python train.py --model="image VAE" --dataset="photos of plants, animals and fungi (iNaturalist)" --train_examples=38949 --image_size=64 --grayscale=true --crop_scale_min=1 --horizontal_flip=true --rotation_deg=5 --color_jitter=0.1 --bottleneck="kl" --downsampling_factor=8 --encoder_arch="convnext" --encoder_isotropic=false --encoder_norm="layernorm" --encoder_activation="quick_gelu" --encoder_mlp_ratio=3 --encoder_inner_norm=false --encoder_moe="top_k" --encoder_drop_path=0.05 --encoder_num_experts=16 --encoder_moe_every=2 --encoder_expert_mlp_ratio=0.5 --encoder_experts_per_token=1 --encoder_shared_expert=false --encoder_patch_size=[4, 4] --encoder_conv_stem=false --encoder_depths=[6, 6] --encoder_widths=[64, 128] --encoder_kernel_size=5 --loss="l1" --latent_channels=4 --decoder_norm="groupnorm" --decoder_activation="silu" --decoder_weight_standardization=false --decoder_widths=[48, 96, 144, 192] --decoder_blocks_per_level=2 --decoder_block="basic" --decoder_attention=true --decoder_upsampling="pixel_shuffle" --kl_weight=0.001 --residual_init="none" --optimizer="muon" --muon_scale="original" --lr=0.022 --momentum=0.98 --nesterov=true --orthogonalizer="newton_schulz_5" --adamw_lr_other_params=0.0017 --steps=5300 --batch_size=128 --epochs=17.4 --lr_schedule="cosine" --final_lr_fraction=0.1 --warmup_steps=260 --weight_decay=0.02 --adamw_weight_decay_other_params=0.05
Rows from block 3 of the encoder of a small image VAE, named by matrix and row number. Rows with one number within an expert belong to one neuron, the router's apart. Each number is 50 + 15 x the weight over its row's rms, rounded and kept within 0 to 99. All counts start at 0.
Before each expert's rows are labels from the 100 images, of 14976, where the router gives the expert most weight on average: "responds to" is what is common among them. Only what is clearly more common there than usual is listed. The data: photos of plants, animals and fungi (iNaturalist).
# router: router (encoder.blocks.3.mlp.router.weight, 16x64, trained with AdamW), inputs 0-63
# up: expert up (encoder.blocks.3.mlp.up, 16x32x64), inputs 0-63
# down: expert down (encoder.blocks.3.mlp.down, 16x64x32, transposed), outputs 0-63

# expert 1
responds to: phylum Tracheophyta; kingdom Plantae
router.1:52 67 54 57 94 45 57 54 50 58 54 71 55 52 76 66 18 53 46 53 67 26 49 51 51 62 41 61 61 39 32 51 30 28 37 86 29 74 55 65 53 40 52 59 55 83 60 65 45 44 47 56 40 71 36 56 33 24 36 36 42 65 48 47
up.16:42 35 62 54 53 52 42 74 42 00 41 40 56 38 34 82 55 45 39 44 37 39 35 73 48 44 56 59 64 58 40 52 61 56 29 28 58 70 59 47 63 49 57 38 47 23 41 64 44 76 35 51 68 33 65 78 57 77 48 39 47 37 50 66
down.16:76 68 53 76 45 30 60 42 55 59 64 37 64 35 82 33 55 70 63 47 55 72 45 59 54 25 66 48 42 35 43 18 54 56 43 72 38 15 15 44 48 42 42 49 53 41 39 42 67 31 45 51 40 41 40 57 75 40 42 61 52 27 63 36
up.17:40 44 23 43 20 59 51 59 48 16 53 53 63 62 46 93 34 38 33 39 34 38 64 70 61 43 57 73 36 49 67 60 63 42 33 59 62 69 46 72 54 56 54 40 52 36 55 48 55 54 51 67 63 47 35 60 44 75 70 29 14 32 46 56
down.17:67 30 59 60 46 49 73 36 49 51 67 39 52 59 34 64 58 49 51 52 67 73 37 50 28 67 53 59 40 64 75 68 23 35 51 34 32 41 58 69 44 57 47 54 83 64 33 55 40 26 50 59 08 66 56 25 60 40 19 42 56 45 56 62
up.18:48 63 67 28 23 75 59 50 55 12 66 53 50 25 38 67 39 43 62 54 62 02 51 64 47 36 43 40 51 46 64 57 57 65 27 47 68 59 66 33 70 47 48 43 55 34 65 40 31 62 37 57 39 46 76 39 52 70 49 47 54 72 43 64
down.18:53 57 30 42 61 77 38 56 63 43 71 40 61 74 57 27 45 37 42 50 37 27 57 57 15 58 39 40 44 62 41 64 38 62 32 40 59 25 50 65 74 82 67 52 51 55 72 45 41 55 34 53 82 43 64 44 60 47 36 39 87 42 44 37
up.19:43 68 76 40 40 49 79 58 37 21 40 58 54 81 53 93 39 30 59 26 36 47 59 60 46 33 33 47 38 49 59 54 64 49 31 27 41 46 33 71 65 59 41 28 41 47 58 50 52 49 63 66 65 39 56 47 54 70 38 49 21 73 40 41
down.19:49 47 55 57 48 66 28 88 61 72 56 68 53 49 43 62 48 89 41 43 32 38 66 40 46 38 42 55 29 34 51 58 41 31 50 58 58 75 44 44 50 33 57 77 35 26 33 56 08 49 43 76 72 51 57 46 39 52 67 66 40 53 51 61
up.20:35 55 54 51 29 47 58 49 31 16 80 66 49 49 45 95 38 54 11 46 56 75 67 47 67 56 45 50 34 61 52 56 60 33 34 26 42 66 37 67 60 34 38 43 53 51 43 54 40 63 40 79 60 57 55 56 65 57 42 65 20 50 47 45
down.20:25 65 48 53 71 65 44 34 64 58 41 34 62 28 51 39 41 25 55 37 30 59 42 47 62 61 46 38 66 72 30 47 12 47 63 74 41 33 60 45 60 59 71 60 32 54 75 49 40 26 57 36 58 28 34 55 89 56 45 43 31 51 58 62
up.21:34 54 80 36 47 24 36 37 62 13 53 53 69 59 38 99 58 38 44 61 54 62 41 59 62 11 49 37 48 47 53 67 43 51 39 54 50 38 49 34 46 33 57 56 60 39 49 47 31 70 55 71 35 61 37 67 55 64 47 62 53 71 57 35
down.21:67 48 49 35 42 25 50 60 60 45 65 50 34 24 17 27 50 47 70 50 63 24 71 38 44 43 53 47 55 41 63 18 72 41 70 47 38 48 72 38 54 48 33 35 65 75 57 52 61 56 59 43 67 34 60 76 33 82 53 24 43 54 57 41
up.22:51 31 82 40 62 60 45 56 55 02 62 22 70 52 43 89 51 66 46 35 31 54 49 38 52 48 45 41 40 60 61 55 36 59 37 29 36 52 58 52 54 45 65 61 32 38 69 37 34 48 35 67 46 42 45 67 66 87 50 42 43 54 69 54
down.22:60 55 44 42 65 72 21 37 50 54 54 43 46 58 65 38 34 33 79 77 33 19 55 49 68 58 31 78 35 44 34 44 34 35 75 51 51 22 53 54 60 62 44 61 32 57 46 36 43 34 49 72 46 62 40 71 69 70 60 22 53 47 46 68
up.23:71 32 57 58 33 64 56 57 56 16 42 40 41 57 43 89 42 51 46 53 55 54 41 51 62 13 43 65 63 44 60 47 40 41 19 35 50 24 60 57 55 41 72 22 69 34 39 29 68 44 59 55 69 55 68 70 43 79 41 48 39 53 41 62
down.23:46 86 52 67 49 62 59 21 33 54 57 60 39 67 38 34 23 41 66 53 50 57 53 72 41 38 54 69 69 38 59 48 52 65 70 51 56 51 54 45 31 47 43 50 52 50 26 51 32 28 68 99 53 62 17 59 65 32 33 59 59 58 58 50
up.24:42 76 72 64 24 47 61 47 37 25 61 39 43 55 56 95 26 42 64 49 37 53 28 81 46 26 38 39 58 59 60 57 34 60 35 12 45 62 55 51 43 34 51 40 60 53 65 38 58 43 51 75 55 31 75 54 50 62 43 48 49 63 42 52
down.24:54 39 41 29 43 45 46 15 50 56 58 95 53 57 70 62 49 59 35 62 29 54 63 65 41 38 36 45 44 60 47 43 63 47 44 57 44 55 46 84 38 47 49 72 55 50 55 67 50 39 58 21 68 67 28 81 19 51 45 74 37 31 51 62
up.25:78 69 57 43 28 62 23 46 56 00 58 49 55 61 51 86 27 61 60 59 52 58 64 54 59 45 32 45 46 56 55 62 23 58 28 29 54 49 48 75 51 34 62 30 34 56 63 44 51 61 67 54 44 40 41 56 40 72 51 66 47 38 40 33
down.25:49 48 49 36 58 44 30 55 58 46 76 42 85 45 61 59 50 64 33 58 60 50 82 43 42 54 53 17 55 57 21 76 48 51 45 40 59 86 55 64 50 55 37 62 50 46 65 28 20 61 31 19 52 70 30 54 53 51 40 66 44 48 65 38
up.26:45 50 56 32 38 69 59 54 47 25 53 56 54 58 34 99 24 50 57 31 45 66 42 44 66 26 44 55 55 68 50 58 45 45 25 45 55 41 59 37 57 49 53 53 62 46 36 45 23 75 42 63 59 44 31 40 35 82 53 58 48 51 61 51
down.26:13 60 43 32 64 55 47 47 30 54 48 41 43 77 46 40 61 48 25 51 24 17 25 51 45 51 56 66 44 72 70 47 45 47 65 55 62 65 18 28 38 59 38 27 56 56 32 69 68 59 73 64 64 32 38 49 35 62 47 68 46 48 58 38
up.27:45 34 48 22 38 59 43 44 44 17 34 41 51 41 61 86 53 61 60 64 52 63 46 57 55 25 52 45 76 48 30 63 61 60 08 41 45 46 74 66 39 57 69 41 73 35 34 35 37 50 58 61 62 45 54 35 53 88 51 36 42 66 56 49
down.27:51 60 70 40 15 63 39 55 37 42 56 34 27 42 38 47 50 32 34 65 51 51 85 33 46 56 46 57 62 70 73 33 49 46 36 48 55 42 79 51 51 72 29 54 58 54 28 35 22 71 46 61 37 58 66 73 14 45 58 49 60 66 51 67
up.28:57 52 40 46 35 69 46 22 43 13 59 69 39 39 61 80 45 33 62 31 44 63 40 73 57 33 47 58 55 47 51 61 61 55 31 28 61 69 38 48 33 23 64 40 69 47 43 61 55 53 54 59 36 47 92 49 71 62 72 64 35 34 43 38
down.28:59 41 35 29 32 18 37 60 69 48 64 41 44 38 61 64 69 50 45 43 26 34 63 67 39 51 62 36 29 68 73 80 29 56 40 58 56 34 50 39 59 59 25 61 51 76 44 45 39 59 47 42 40 37 49 70 39 73 64 46 45 83 40 24
up.29:35 62 53 47 16 56 63 31 48 29 29 68 79 60 33 95 40 16 47 50 44 55 59 70 36 39 49 51 40 35 41 76 67 54 33 51 65 85 37 52 52 38 35 64 46 55 53 52 55 57 51 57 43 44 32 47 37 68 52 57 47 69 62 51
down.29:36 58 57 37 56 43 74 62 36 23 53 58 41 32 60 59 78 52 41 65 46 64 56 39 48 60 69 58 39 29 29 54 26 54 62 76 54 46 44 32 57 16 36 41 54 74 35 44 53 51 48 89 70 43 45 45 27 45 72 68 36 57 27 39
up.30:42 48 58 46 40 54 51 24 59 26 61 50 47 40 46 81 52 36 61 54 35 56 73 47 39 18 58 48 63 46 47 64 59 72 36 26 52 73 53 44 61 34 46 24 47 61 45 40 21 59 34 93 64 23 58 51 50 82 55 33 52 54 62 53
down.30:41 36 41 54 44 40 46 52 43 51 57 52 53 74 49 54 39 37 28 60 20 48 60 30 44 55 51 28 44 52 45 62 61 78 47 54 61 28 64 24 71 36 54 40 57 67 29 75 58 68 46 34 56 74 43 58 24 52 32 60 44 30 47 00
up.31:18 43 66 48 35 69 81 57 36 32 49 47 49 55 51 99 38 49 64 42 54 47 53 39 43 40 56 32 49 50 43 51 53 39 29 20 66 57 43 34 44 48 63 38 54 53 50 70 53 40 55 69 38 34 37 67 71 67 59 44 28 58 63 83
down.31:37 60 56 73 49 25 54 46 50 61 39 59 40 40 28 45 20 62 34 52 76 28 56 38 39 46 52 67 37 23 42 30 36 40 62 51 41 77 63 49 85 45 72 36 72 46 44 57 32 23 52 72 52 53 69 46 58 48 65 35 50 71 58 71

# expert 2
responds to: class Aves; order Passeriformes
router.2:43 17 49 21 63 42 69 53 38 42 72 45 45 37 32 22 49 44 35 37 35 35 40 57 37 50 28 53 53 37 66 48 34 60 31 55 50 36 49 42 42 55 42 54 64 47 40 90 33 74 40 83 19 59 42 37 72 66 42 52 32 56 46 38
up.16:59 26 71 50 47 43 24 66 43 22 46 32 50 62 54 99 29 46 41 35 45 44 19 74 38 61 68 47 66 51 40 47 41 56 32 48 42 55 64 61 53 22 53 49 74 57 39 49 54 54 50 57 84 53 48 50 50 41 45 72 42 74 50 61
down.16:72 59 26 37 76 55 52 40 51 49 54 51 27 14 38 44 50 70 52 49 28 54 12 63 53 60 50 70 26 41 30 27 62 74 70 56 27 42 65 63 61 54 62 56 76 65 48 63 37 63 39 50 71 26 53 50 61 47 47 49 37 57 34 45
up.17:48 60 52 59 20 49 53 58 60 00 46 53 48 56 25 99 42 76 42 57 46 71 53 49 66 41 45 51 61 49 78 56 46 55 39 31 37 71 38 58 27 31 56 49 54 61 52 22 56 48 30 41 62 51 39 55 47 56 35 55 48 46 64 59
down.17:34 19 27 45 68 46 70 33 54 24 61 33 38 69 55 64 48 53 56 63 52 24 40 47 30 66 53 71 46 62 48 80 38 64 53 52 56 32 19 63 21 61 30 51 51 56 39 62 32 50 39 19 34 53 52 58 59 63 46 53 46 79 45 46
up.18:50 54 64 69 61 50 48 38 47 18 47 29 53 62 43 99 53 45 60 23 48 22 45 65 42 44 56 45 58 34 38 68 43 51 23 42 49 77 50 41 57 59 36 28 69 42 43 44 68 71 61 48 49 61 34 60 51 26 70 56 36 59 55 50
down.18:53 35 56 40 69 32 56 13 26 39 43 50 52 68 44 64 58 75 62 70 41 56 73 70 65 60 59 67 57 35 43 22 57 51 33 41 51 25 53 55 50 49 14 58 35 61 64 51 47 54 61 33 47 70 58 71 54 49 25 41 35 61 81 39
up.19:60 42 63 64 70 63 55 22 57 19 54 47 40 60 60 99 72 56 41 45 51 33 40 63 49 39 60 34 42 38 47 47 47 39 41 12 52 58 65 67 52 46 40 26 62 52 41 42 49 49 34 47 79 48 50 64 48 30 44 59 36 62 45 65
down.19:35 46 65 70 53 55 71 37 44 14 45 62 65 61 42 62 48 51 48 51 50 70 45 21 32 42 13 72 64 49 35 15 34 47 30 33 72 35 26 46 41 56 73 58 60 44 46 34 52 58 32 39 57 60 40 57 69 66 43 75 50 48 60 37
up.20:37 56 65 50 52 58 46 36 35 07 77 56 77 35 54 82 38 61 27 35 59 54 52 55 39 39 34 43 61 37 47 51 60 46 23 38 35 64 67 56 41 66 30 46 52 49 71 55 36 25 59 77 69 30 60 53 69 72 56 61 40 37 49 59
down.20:73 45 41 61 31 28 53 64 46 56 46 50 58 55 29 49 48 37 61 25 56 53 45 62 43 64 56 69 37 37 59 35 52 00 61 58 41 46 53 22 71 54 72 30 38 40 71 52 48 56 61 36 55 55 47 50 36 12 41 26 43 42 57 56
up.21:42 52 49 69 41 40 45 40 67 10 63 41 47 37 52 96 64 53 44 38 32 48 27 61 52 56 73 44 53 81 67 51 32 45 39 24 63 78 67 71 43 47 41 27 54 39 53 24 43 36 44 60 62 55 67 47 63 43 58 55 26 56 51 56
down.21:29 78 53 61 65 32 60 33 31 38 69 60 57 61 47 10 43 71 33 67 36 38 36 32 38 54 38 36 39 32 56 47 83 32 82 50 32 31 45 62 43 68 46 48 38 42 62 53 57 71 48 39 43 49 46 55 51 79 63 49 51 76 52 47
up.22:27 65 46 48 43 49 32 47 52 25 66 42 64 38 58 99 39 50 55 34 41 61 48 74 54 28 21 47 59 38 52 27 51 30 34 33 66 80 33 65 49 55 54 47 39 62 38 51 60 45 48 38 62 54 64 68 48 56 85 52 26 61 47 63
down.22:37 55 58 49 60 61 27 53 57 25 52 61 24 43 43 42 57 55 27 50 54 32 28 43 37 25 36 56 36 52 42 57 33 67 62 60 56 49 39 52 65 73 19 65 44 53 46 35 74 28 70 99 50 39 41 63 56 46 35 50 26 63 31 55
up.23:61 50 73 42 25 44 84 50 49 18 47 64 66 55 52 99 48 42 44 71 32 58 50 70 49 44 45 25 38 75 57 33 32 45 37 55 49 54 36 58 57 37 44 69 67 56 35 39 55 37 60 63 44 62 27 50 26 52 44 50 32 49 60 50
down.23:68 45 31 53 76 50 47 57 48 56 42 43 66 83 49 45 40 71 60 59 54 75 50 46 38 63 56 35 35 53 13 42 35 52 70 52 72 54 66 70 25 84 37 48 71 40 77 31 36 69 53 62 36 58 66 59 68 59 31 36 47 55 57 60
up.24:36 62 37 46 54 58 46 68 40 36 51 42 25 61 49 99 34 45 52 41 40 58 46 70 55 26 49 59 42 64 39 52 55 44 36 26 52 68 65 65 62 39 53 67 46 61 52 34 59 45 62 62 36 44 60 66 11 47 61 59 10 46 57 66
down.24:39 54 44 45 70 51 69 55 65 43 45 47 72 62 53 60 43 57 66 35 53 50 56 44 56 73 49 53 45 81 60 44 52 40 76 27 53 31 27 74 62 42 06 71 59 73 64 50 60 52 26 75 66 28 31 29 55 54 63 57 39 47 33 34
up.25:53 53 43 66 43 55 79 68 46 40 60 49 43 52 49 99 37 76 55 47 50 65 48 53 24 46 60 40 37 55 44 54 62 42 31 43 47 73 46 52 58 34 53 55 39 27 47 29 34 36 46 31 76 47 39 44 35 50 59 75 55 69 39 49
down.25:55 71 52 59 83 38 54 48 40 39 45 54 33 64 59 64 54 52 62 49 30 58 50 49 72 23 51 37 47 35 23 62 15 58 55 47 70 38 37 49 52 44 47 60 64 56 19 40 12 64 65 71 66 30 36 73 56 59 61 60 29 34 59 61
up.26:65 42 65 34 47 51 56 42 55 13 37 62 37 73 57 89 47 55 48 51 84 37 39 75 70 44 44 52 56 57 37 36 63 47 18 34 46 67 37 71 75 54 28 63 44 43 65 37 45 31 49 57 37 52 62 37 40 61 65 68 34 49 31 44
down.26:56 40 64 43 75 35 35 56 32 53 47 59 41 69 52 45 65 74 43 39 39 42 55 47 60 50 44 57 42 63 24 69 30 42 72 46 62 14 21 58 53 50 47 45 50 19 20 45 45 61 55 46 33 44 60 37 59 45 54 64 48 87 63 88
up.27:48 47 61 61 59 43 44 46 40 30 48 73 62 41 54 97 42 32 40 31 47 39 35 59 63 41 48 67 36 76 59 49 36 73 25 35 44 79 46 54 42 42 69 45 37 51 19 27 78 47 37 80 60 50 61 45 35 55 58 68 35 49 58 52
down.27:32 36 40 55 45 54 38 61 27 55 60 35 46 63 60 24 61 23 53 63 80 31 12 52 37 71 80 42 24 75 36 64 24 54 53 79 41 64 52 35 55 42 58 39 60 51 54 54 49 22 45 75 42 57 60 57 57 51 49 57 60 56 50 38
up.28:31 61 37 50 30 48 55 42 48 12 57 50 57 36 31 91 56 44 50 33 56 70 59 71 61 45 36 47 67 40 50 49 59 60 40 68 54 63 30 62 50 08 41 59 60 58 51 39 41 47 45 72 66 57 55 16 49 63 33 70 41 57 51 79
down.28:52 46 61 53 42 56 38 71 66 77 74 50 46 31 54 65 14 80 49 68 57 63 40 47 77 63 63 66 70 47 57 62 26 69 38 32 74 38 71 72 54 30 46 29 55 68 43 38 36 36 52 49 45 56 40 62 43 32 67 46 54 30 33 49
up.29:51 43 32 41 49 67 46 46 40 19 51 37 58 51 54 99 40 47 27 47 62 61 57 49 42 42 56 35 66 49 61 51 44 47 43 61 47 65 51 44 45 40 50 56 47 47 37 63 18 90 52 56 64 23 63 48 52 50 67 86 30 68 34 61
down.29:69 62 22 61 57 54 43 61 37 49 46 32 52 21 54 37 39 52 53 23 74 71 53 67 68 37 41 93 34 52 54 53 38 73 59 71 67 40 61 44 49 26 42 64 56 39 44 48 23 58 59 36 55 29 41 70 54 28 31 54 65 60 39 64
up.30:61 62 65 43 52 31 40 50 56 28 47 59 51 31 63 93 42 62 51 32 54 37 49 56 59 33 21 68 57 48 63 55 17 61 27 54 43 80 51 54 44 35 58 19 36 47 52 46 68 42 61 47 72 38 55 45 54 65 33 52 24 60 46 82
down.30:26 53 55 41 60 72 46 37 33 65 36 50 70 45 45 41 53 70 84 68 43 38 49 35 32 62 50 73 57 69 37 50 67 53 40 84 72 47 35 39 55 47 46 54 49 38 17 39 50 64 50 51 54 36 24 49 48 72 43 59 62 90 51 75
up.31:50 49 48 41 43 64 58 54 55 57 59 32 49 54 73 95 32 57 35 47 44 44 50 34 46 40 47 38 70 52 29 72 56 42 09 55 78 69 54 58 40 29 32 54 60 38 70 46 46 17 50 35 78 52 39 44 44 59 35 77 36 59 60 35
down.31:72 49 47 42 57 37 50 52 44 56 58 66 25 51 55 26 36 91 67 68 31 27 59 43 52 17 46 64 69 56 51 55 45 62 54 19 49 41 48 43 57 44 56 30 63 30 41 47 25 73 41 38 44 28 37 68 56 64 73 32 53 49 51 80

# expert 13
responds to: order Passeriformes
router.13:51 33 57 25 58 43 49 64 48 67 53 51 53 71 76 56 17 52 38 52 33 63 48 50 50 47 48 63 63 08 41 55 68 57 44 69 35 75 57 36 42 42 52 72 50 50 62 57 47 83 53 77 37 42 45 56 88 25 63 38 35 43 63 38
up.16:68 61 29 25 04 48 52 35 47 28 46 44 53 55 32 81 48 84 71 58 63 57 54 19 65 35 54 35 69 49 67 55 61 41 33 69 47 68 49 48 56 34 49 34 42 52 47 57 61 36 56 64 35 61 60 59 19 59 42 48 33 56 57 59
down.16:29 33 38 12 59 68 45 56 66 54 58 34 41 44 53 41 54 44 55 45 44 72 59 60 64 41 39 44 38 71 45 79 60 33 37 44 43 56 27 56 48 61 33 65 34 46 32 63 25 43 79 47 36 52 83 45 68 17 56 43 29 53 29 35
up.17:65 46 49 08 13 53 43 63 41 31 42 56 61 54 54 74 67 60 54 51 55 56 63 56 18 35 58 67 41 51 31 59 58 57 32 54 84 43 39 50 60 48 41 27 53 67 33 63 40 65 43 68 74 35 74 41 43 80 39 45 38 46 45 55
down.17:58 48 39 40 52 84 34 48 71 54 50 32 73 52 76 47 35 71 49 28 35 31 51 63 61 29 36 68 34 57 49 55 49 40 29 48 64 58 64 51 42 73 35 53 49 54 67 34 24 42 42 40 69 64 37 27 28 78 68 55 36 73 69 37
up.18:33 67 46 36 52 53 48 50 60 24 36 35 47 52 45 84 61 55 52 63 46 71 62 77 53 64 61 72 50 46 08 61 54 63 27 44 60 53 48 37 49 27 55 26 38 48 48 36 45 39 54 54 41 41 57 36 55 95 56 50 24 76 39 40
down.18:46 67 49 41 35 55 68 42 41 41 29 61 11 66 39 17 49 38 58 67 62 40 41 50 39 26 70 53 40 69 51 64 39 70 51 27 61 43 61 14 46 61 45 43 74 60 76 33 32 53 49 51 51 47 48 19 53 71 74 56 51 52 49 62
up.19:61 45 75 39 42 59 67 42 67 27 63 36 56 49 66 72 29 50 79 40 58 25 51 70 60 44 47 50 65 55 57 36 36 52 30 30 48 47 66 64 35 31 66 35 42 61 46 39 35 58 37 54 43 44 21 35 74 72 68 68 16 66 43 31
down.19:83 35 33 50 53 51 60 74 52 59 76 54 44 75 34 29 47 42 60 38 67 61 16 43 28 44 50 87 44 44 39 45 51 32 61 42 33 39 57 16 59 62 39 32 59 55 27 52 70 57 45 50 53 69 44 45 51 59 28 61 72 35 63 41
up.20:25 45 21 54 60 72 69 39 40 25 72 40 40 56 71 83 34 50 68 27 19 48 54 38 72 51 43 29 59 61 53 43 47 44 41 36 67 68 82 55 41 53 42 40 41 65 67 42 30 49 41 41 45 69 36 48 48 81 43 61 57 48 44 58
down.20:38 36 84 50 53 49 33 75 58 39 48 41 61 71 63 44 73 12 62 40 58 70 46 42 45 43 54 39 43 51 51 44 53 20 56 51 52 33 48 74 66 53 54 45 79 52 50 51 45 57 60 49 58 60 73 24 30 34 41 63 99 51 45 53
up.21:38 42 39 49 41 57 47 55 55 05 57 51 63 59 11 84 54 67 53 52 37 37 71 61 52 84 52 34 35 73 48 54 46 35 46 47 38 72 65 48 28 33 63 45 39 32 50 59 41 76 54 53 47 63 45 38 55 84 37 50 66 42 43 54
down.21:53 59 79 66 55 60 52 62 35 31 50 47 51 35 58 44 42 58 58 62 62 66 41 57 55 47 24 61 61 60 68 71 48 54 67 17 54 33 47 39 69 74 48 65 38 10 28 47 39 37 73 44 38 41 31 56 80 27 53 28 46 57 65 27
up.22:30 49 68 44 38 72 45 18 45 12 52 48 66 45 56 71 39 66 33 39 22 43 52 54 31 46 69 62 57 81 56 38 34 30 41 50 27 53 57 55 54 51 45 67 54 53 54 53 56 41 84 73 53 60 50 58 23 65 35 45 42 64 77 58
down.22:38 59 52 59 52 60 39 61 49 46 61 46 70 35 41 36 22 61 50 54 40 51 64 41 42 23 00 33 50 51 23 78 61 59 61 40 62 19 57 57 47 52 37 70 58 40 45 50 37 58 52 30 28 63 61 65 69 54 43 40 47 58 23 35
up.23:58 68 49 49 50 46 68 44 57 10 52 51 63 66 61 64 40 23 87 62 30 33 50 41 55 26 34 36 58 74 44 44 42 61 37 49 49 89 65 38 62 39 38 48 81 54 51 53 52 45 32 40 36 66 29 46 27 56 45 58 44 43 71 64
down.23:38 47 39 82 37 41 58 55 65 62 45 42 33 46 45 34 60 56 47 44 56 84 52 86 28 61 50 38 62 56 43 50 28 68 73 61 55 40 21 65 81 44 48 61 39 53 67 48 62 54 39 69 61 66 49 68 47 33 47 64 48 53 52 05
up.24:36 61 63 66 38 63 75 57 61 24 56 58 50 42 46 58 28 08 52 69 54 60 44 47 57 60 48 67 52 28 51 58 51 51 47 31 41 50 51 81 38 26 52 62 57 48 46 71 43 46 39 55 67 62 37 28 41 65 02 50 62 82 48 42
down.24:24 65 14 43 49 49 61 31 41 43 38 66 43 43 58 17 36 34 36 70 30 36 43 55 73 76 36 56 27 69 45 60 66 57 59 34 57 64 63 49 55 71 30 58 73 68 59 43 65 50 73 36 61 27 54 59 46 54 33 41 51 48 32 68
up.25:57 60 49 73 52 65 69 47 48 13 66 49 60 56 67 56 45 43 62 63 42 45 44 48 38 42 52 42 42 31 50 16 62 38 20 58 69 61 61 56 44 26 48 45 80 39 70 40 51 61 64 63 66 70 39 22 24 75 42 69 23 41 46 47
down.25:51 54 52 38 45 48 54 62 40 58 18 70 52 44 52 56 66 56 45 34 62 33 57 50 36 16 44 48 28 43 43 67 50 72 74 41 33 54 38 63 47 70 46 32 33 66 34 61 79 53 26 92 56 43 30 53 41 42 52 33 54 61 18 69
up.26:48 48 57 75 44 36 66 65 49 14 20 57 55 55 45 96 54 51 59 54 50 40 81 52 52 50 28 26 47 40 69 59 51 61 48 52 32 60 53 65 39 38 53 20 35 49 59 45 54 53 72 46 74 29 56 53 38 58 20 59 30 56 62 41
down.26:44 76 57 49 43 62 52 43 46 32 62 61 42 58 38 53 35 68 62 48 48 66 62 38 14 65 21 39 59 49 38 30 20 58 37 28 58 68 60 42 44 69 68 70 69 53 33 65 58 73 57 27 47 18 62 47 44 30 68 69 43 36 35 50
up.27:41 60 69 50 49 48 81 48 44 41 36 40 63 41 51 74 54 60 93 40 53 19 38 21 56 46 60 43 38 42 51 66 22 67 34 49 53 54 41 76 52 46 66 52 36 55 65 63 63 27 51 68 29 67 67 28 27 63 43 38 50 62 33 43
down.27:52 61 26 48 40 79 44 33 35 65 55 78 38 54 77 71 36 77 59 75 44 53 75 47 32 40 32 51 34 44 72 42 43 35 45 63 77 64 76 46 50 47 52 45 49 57 43 59 41 30 31 64 33 62 59 32 35 66 73 65 41 67 57 41
up.28:42 45 54 58 32 45 54 42 32 18 62 64 71 44 55 77 59 58 38 39 26 51 68 53 37 49 46 42 77 47 52 30 40 39 43 55 75 70 65 48 42 46 07 39 54 45 59 56 25 47 59 57 52 77 71 36 62 63 48 51 20 68 55 75
down.28:51 40 73 28 42 37 37 46 62 42 55 60 28 57 36 55 81 27 46 45 67 59 53 42 43 60 57 32 47 50 62 54 36 65 27 50 48 58 88 39 73 45 36 38 31 27 63 65 57 44 37 31 70 53 55 37 59 26 19 68 21 37 60 47
up.29:30 35 41 59 56 83 45 78 56 33 83 36 70 39 52 83 45 44 53 73 42 31 65 60 45 47 54 57 63 38 24 63 47 31 33 50 37 54 43 54 54 68 39 42 57 45 81 35 71 28 42 31 62 47 49 40 37 65 47 33 30 59 33 60
down.29:22 37 81 38 33 74 55 57 45 52 60 61 48 50 45 68 37 63 69 68 69 43 58 43 73 67 48 78 29 51 57 50 73 44 63 66 52 70 39 17 79 36 60 34 58 45 27 45 27 36 65 47 52 30 54 33 50 55 56 68 50 63 45 32
up.30:62 59 83 28 45 34 70 28 29 16 44 54 62 38 40 79 42 72 64 55 28 49 54 50 50 46 44 45 35 43 35 55 70 43 29 35 51 73 81 57 40 51 49 48 48 69 44 70 52 45 60 46 20 73 50 32 47 73 57 57 41 45 53 29
down.30:38 41 54 44 53 79 48 69 30 58 38 48 38 58 60 56 78 56 54 84 62 49 38 27 44 57 67 71 57 11 57 24 74 26 46 34 68 40 35 46 44 29 27 39 45 22 56 50 39 39 52 60 27 36 60 37 57 59 37 57 50 62 40 38
up.31:57 53 67 35 59 64 50 48 38 34 39 39 62 53 44 81 30 57 79 62 17 44 52 67 50 19 57 34 46 34 41 33 54 56 47 29 34 56 32 75 74 46 59 47 55 57 56 69 68 39 38 47 18 52 42 39 43 88 69 38 59 61 48 59
down.31:21 38 50 46 34 83 39 41 67 76 41 70 58 56 51 68 18 53 71 58 61 64 39 41 47 64 35 27 29 48 33 56 60 37 46 51 55 67 72 51 31 38 68 38 53 47 52 46 58 41 46 69 53 42 75 48 30 61 31 69 78 24 54 41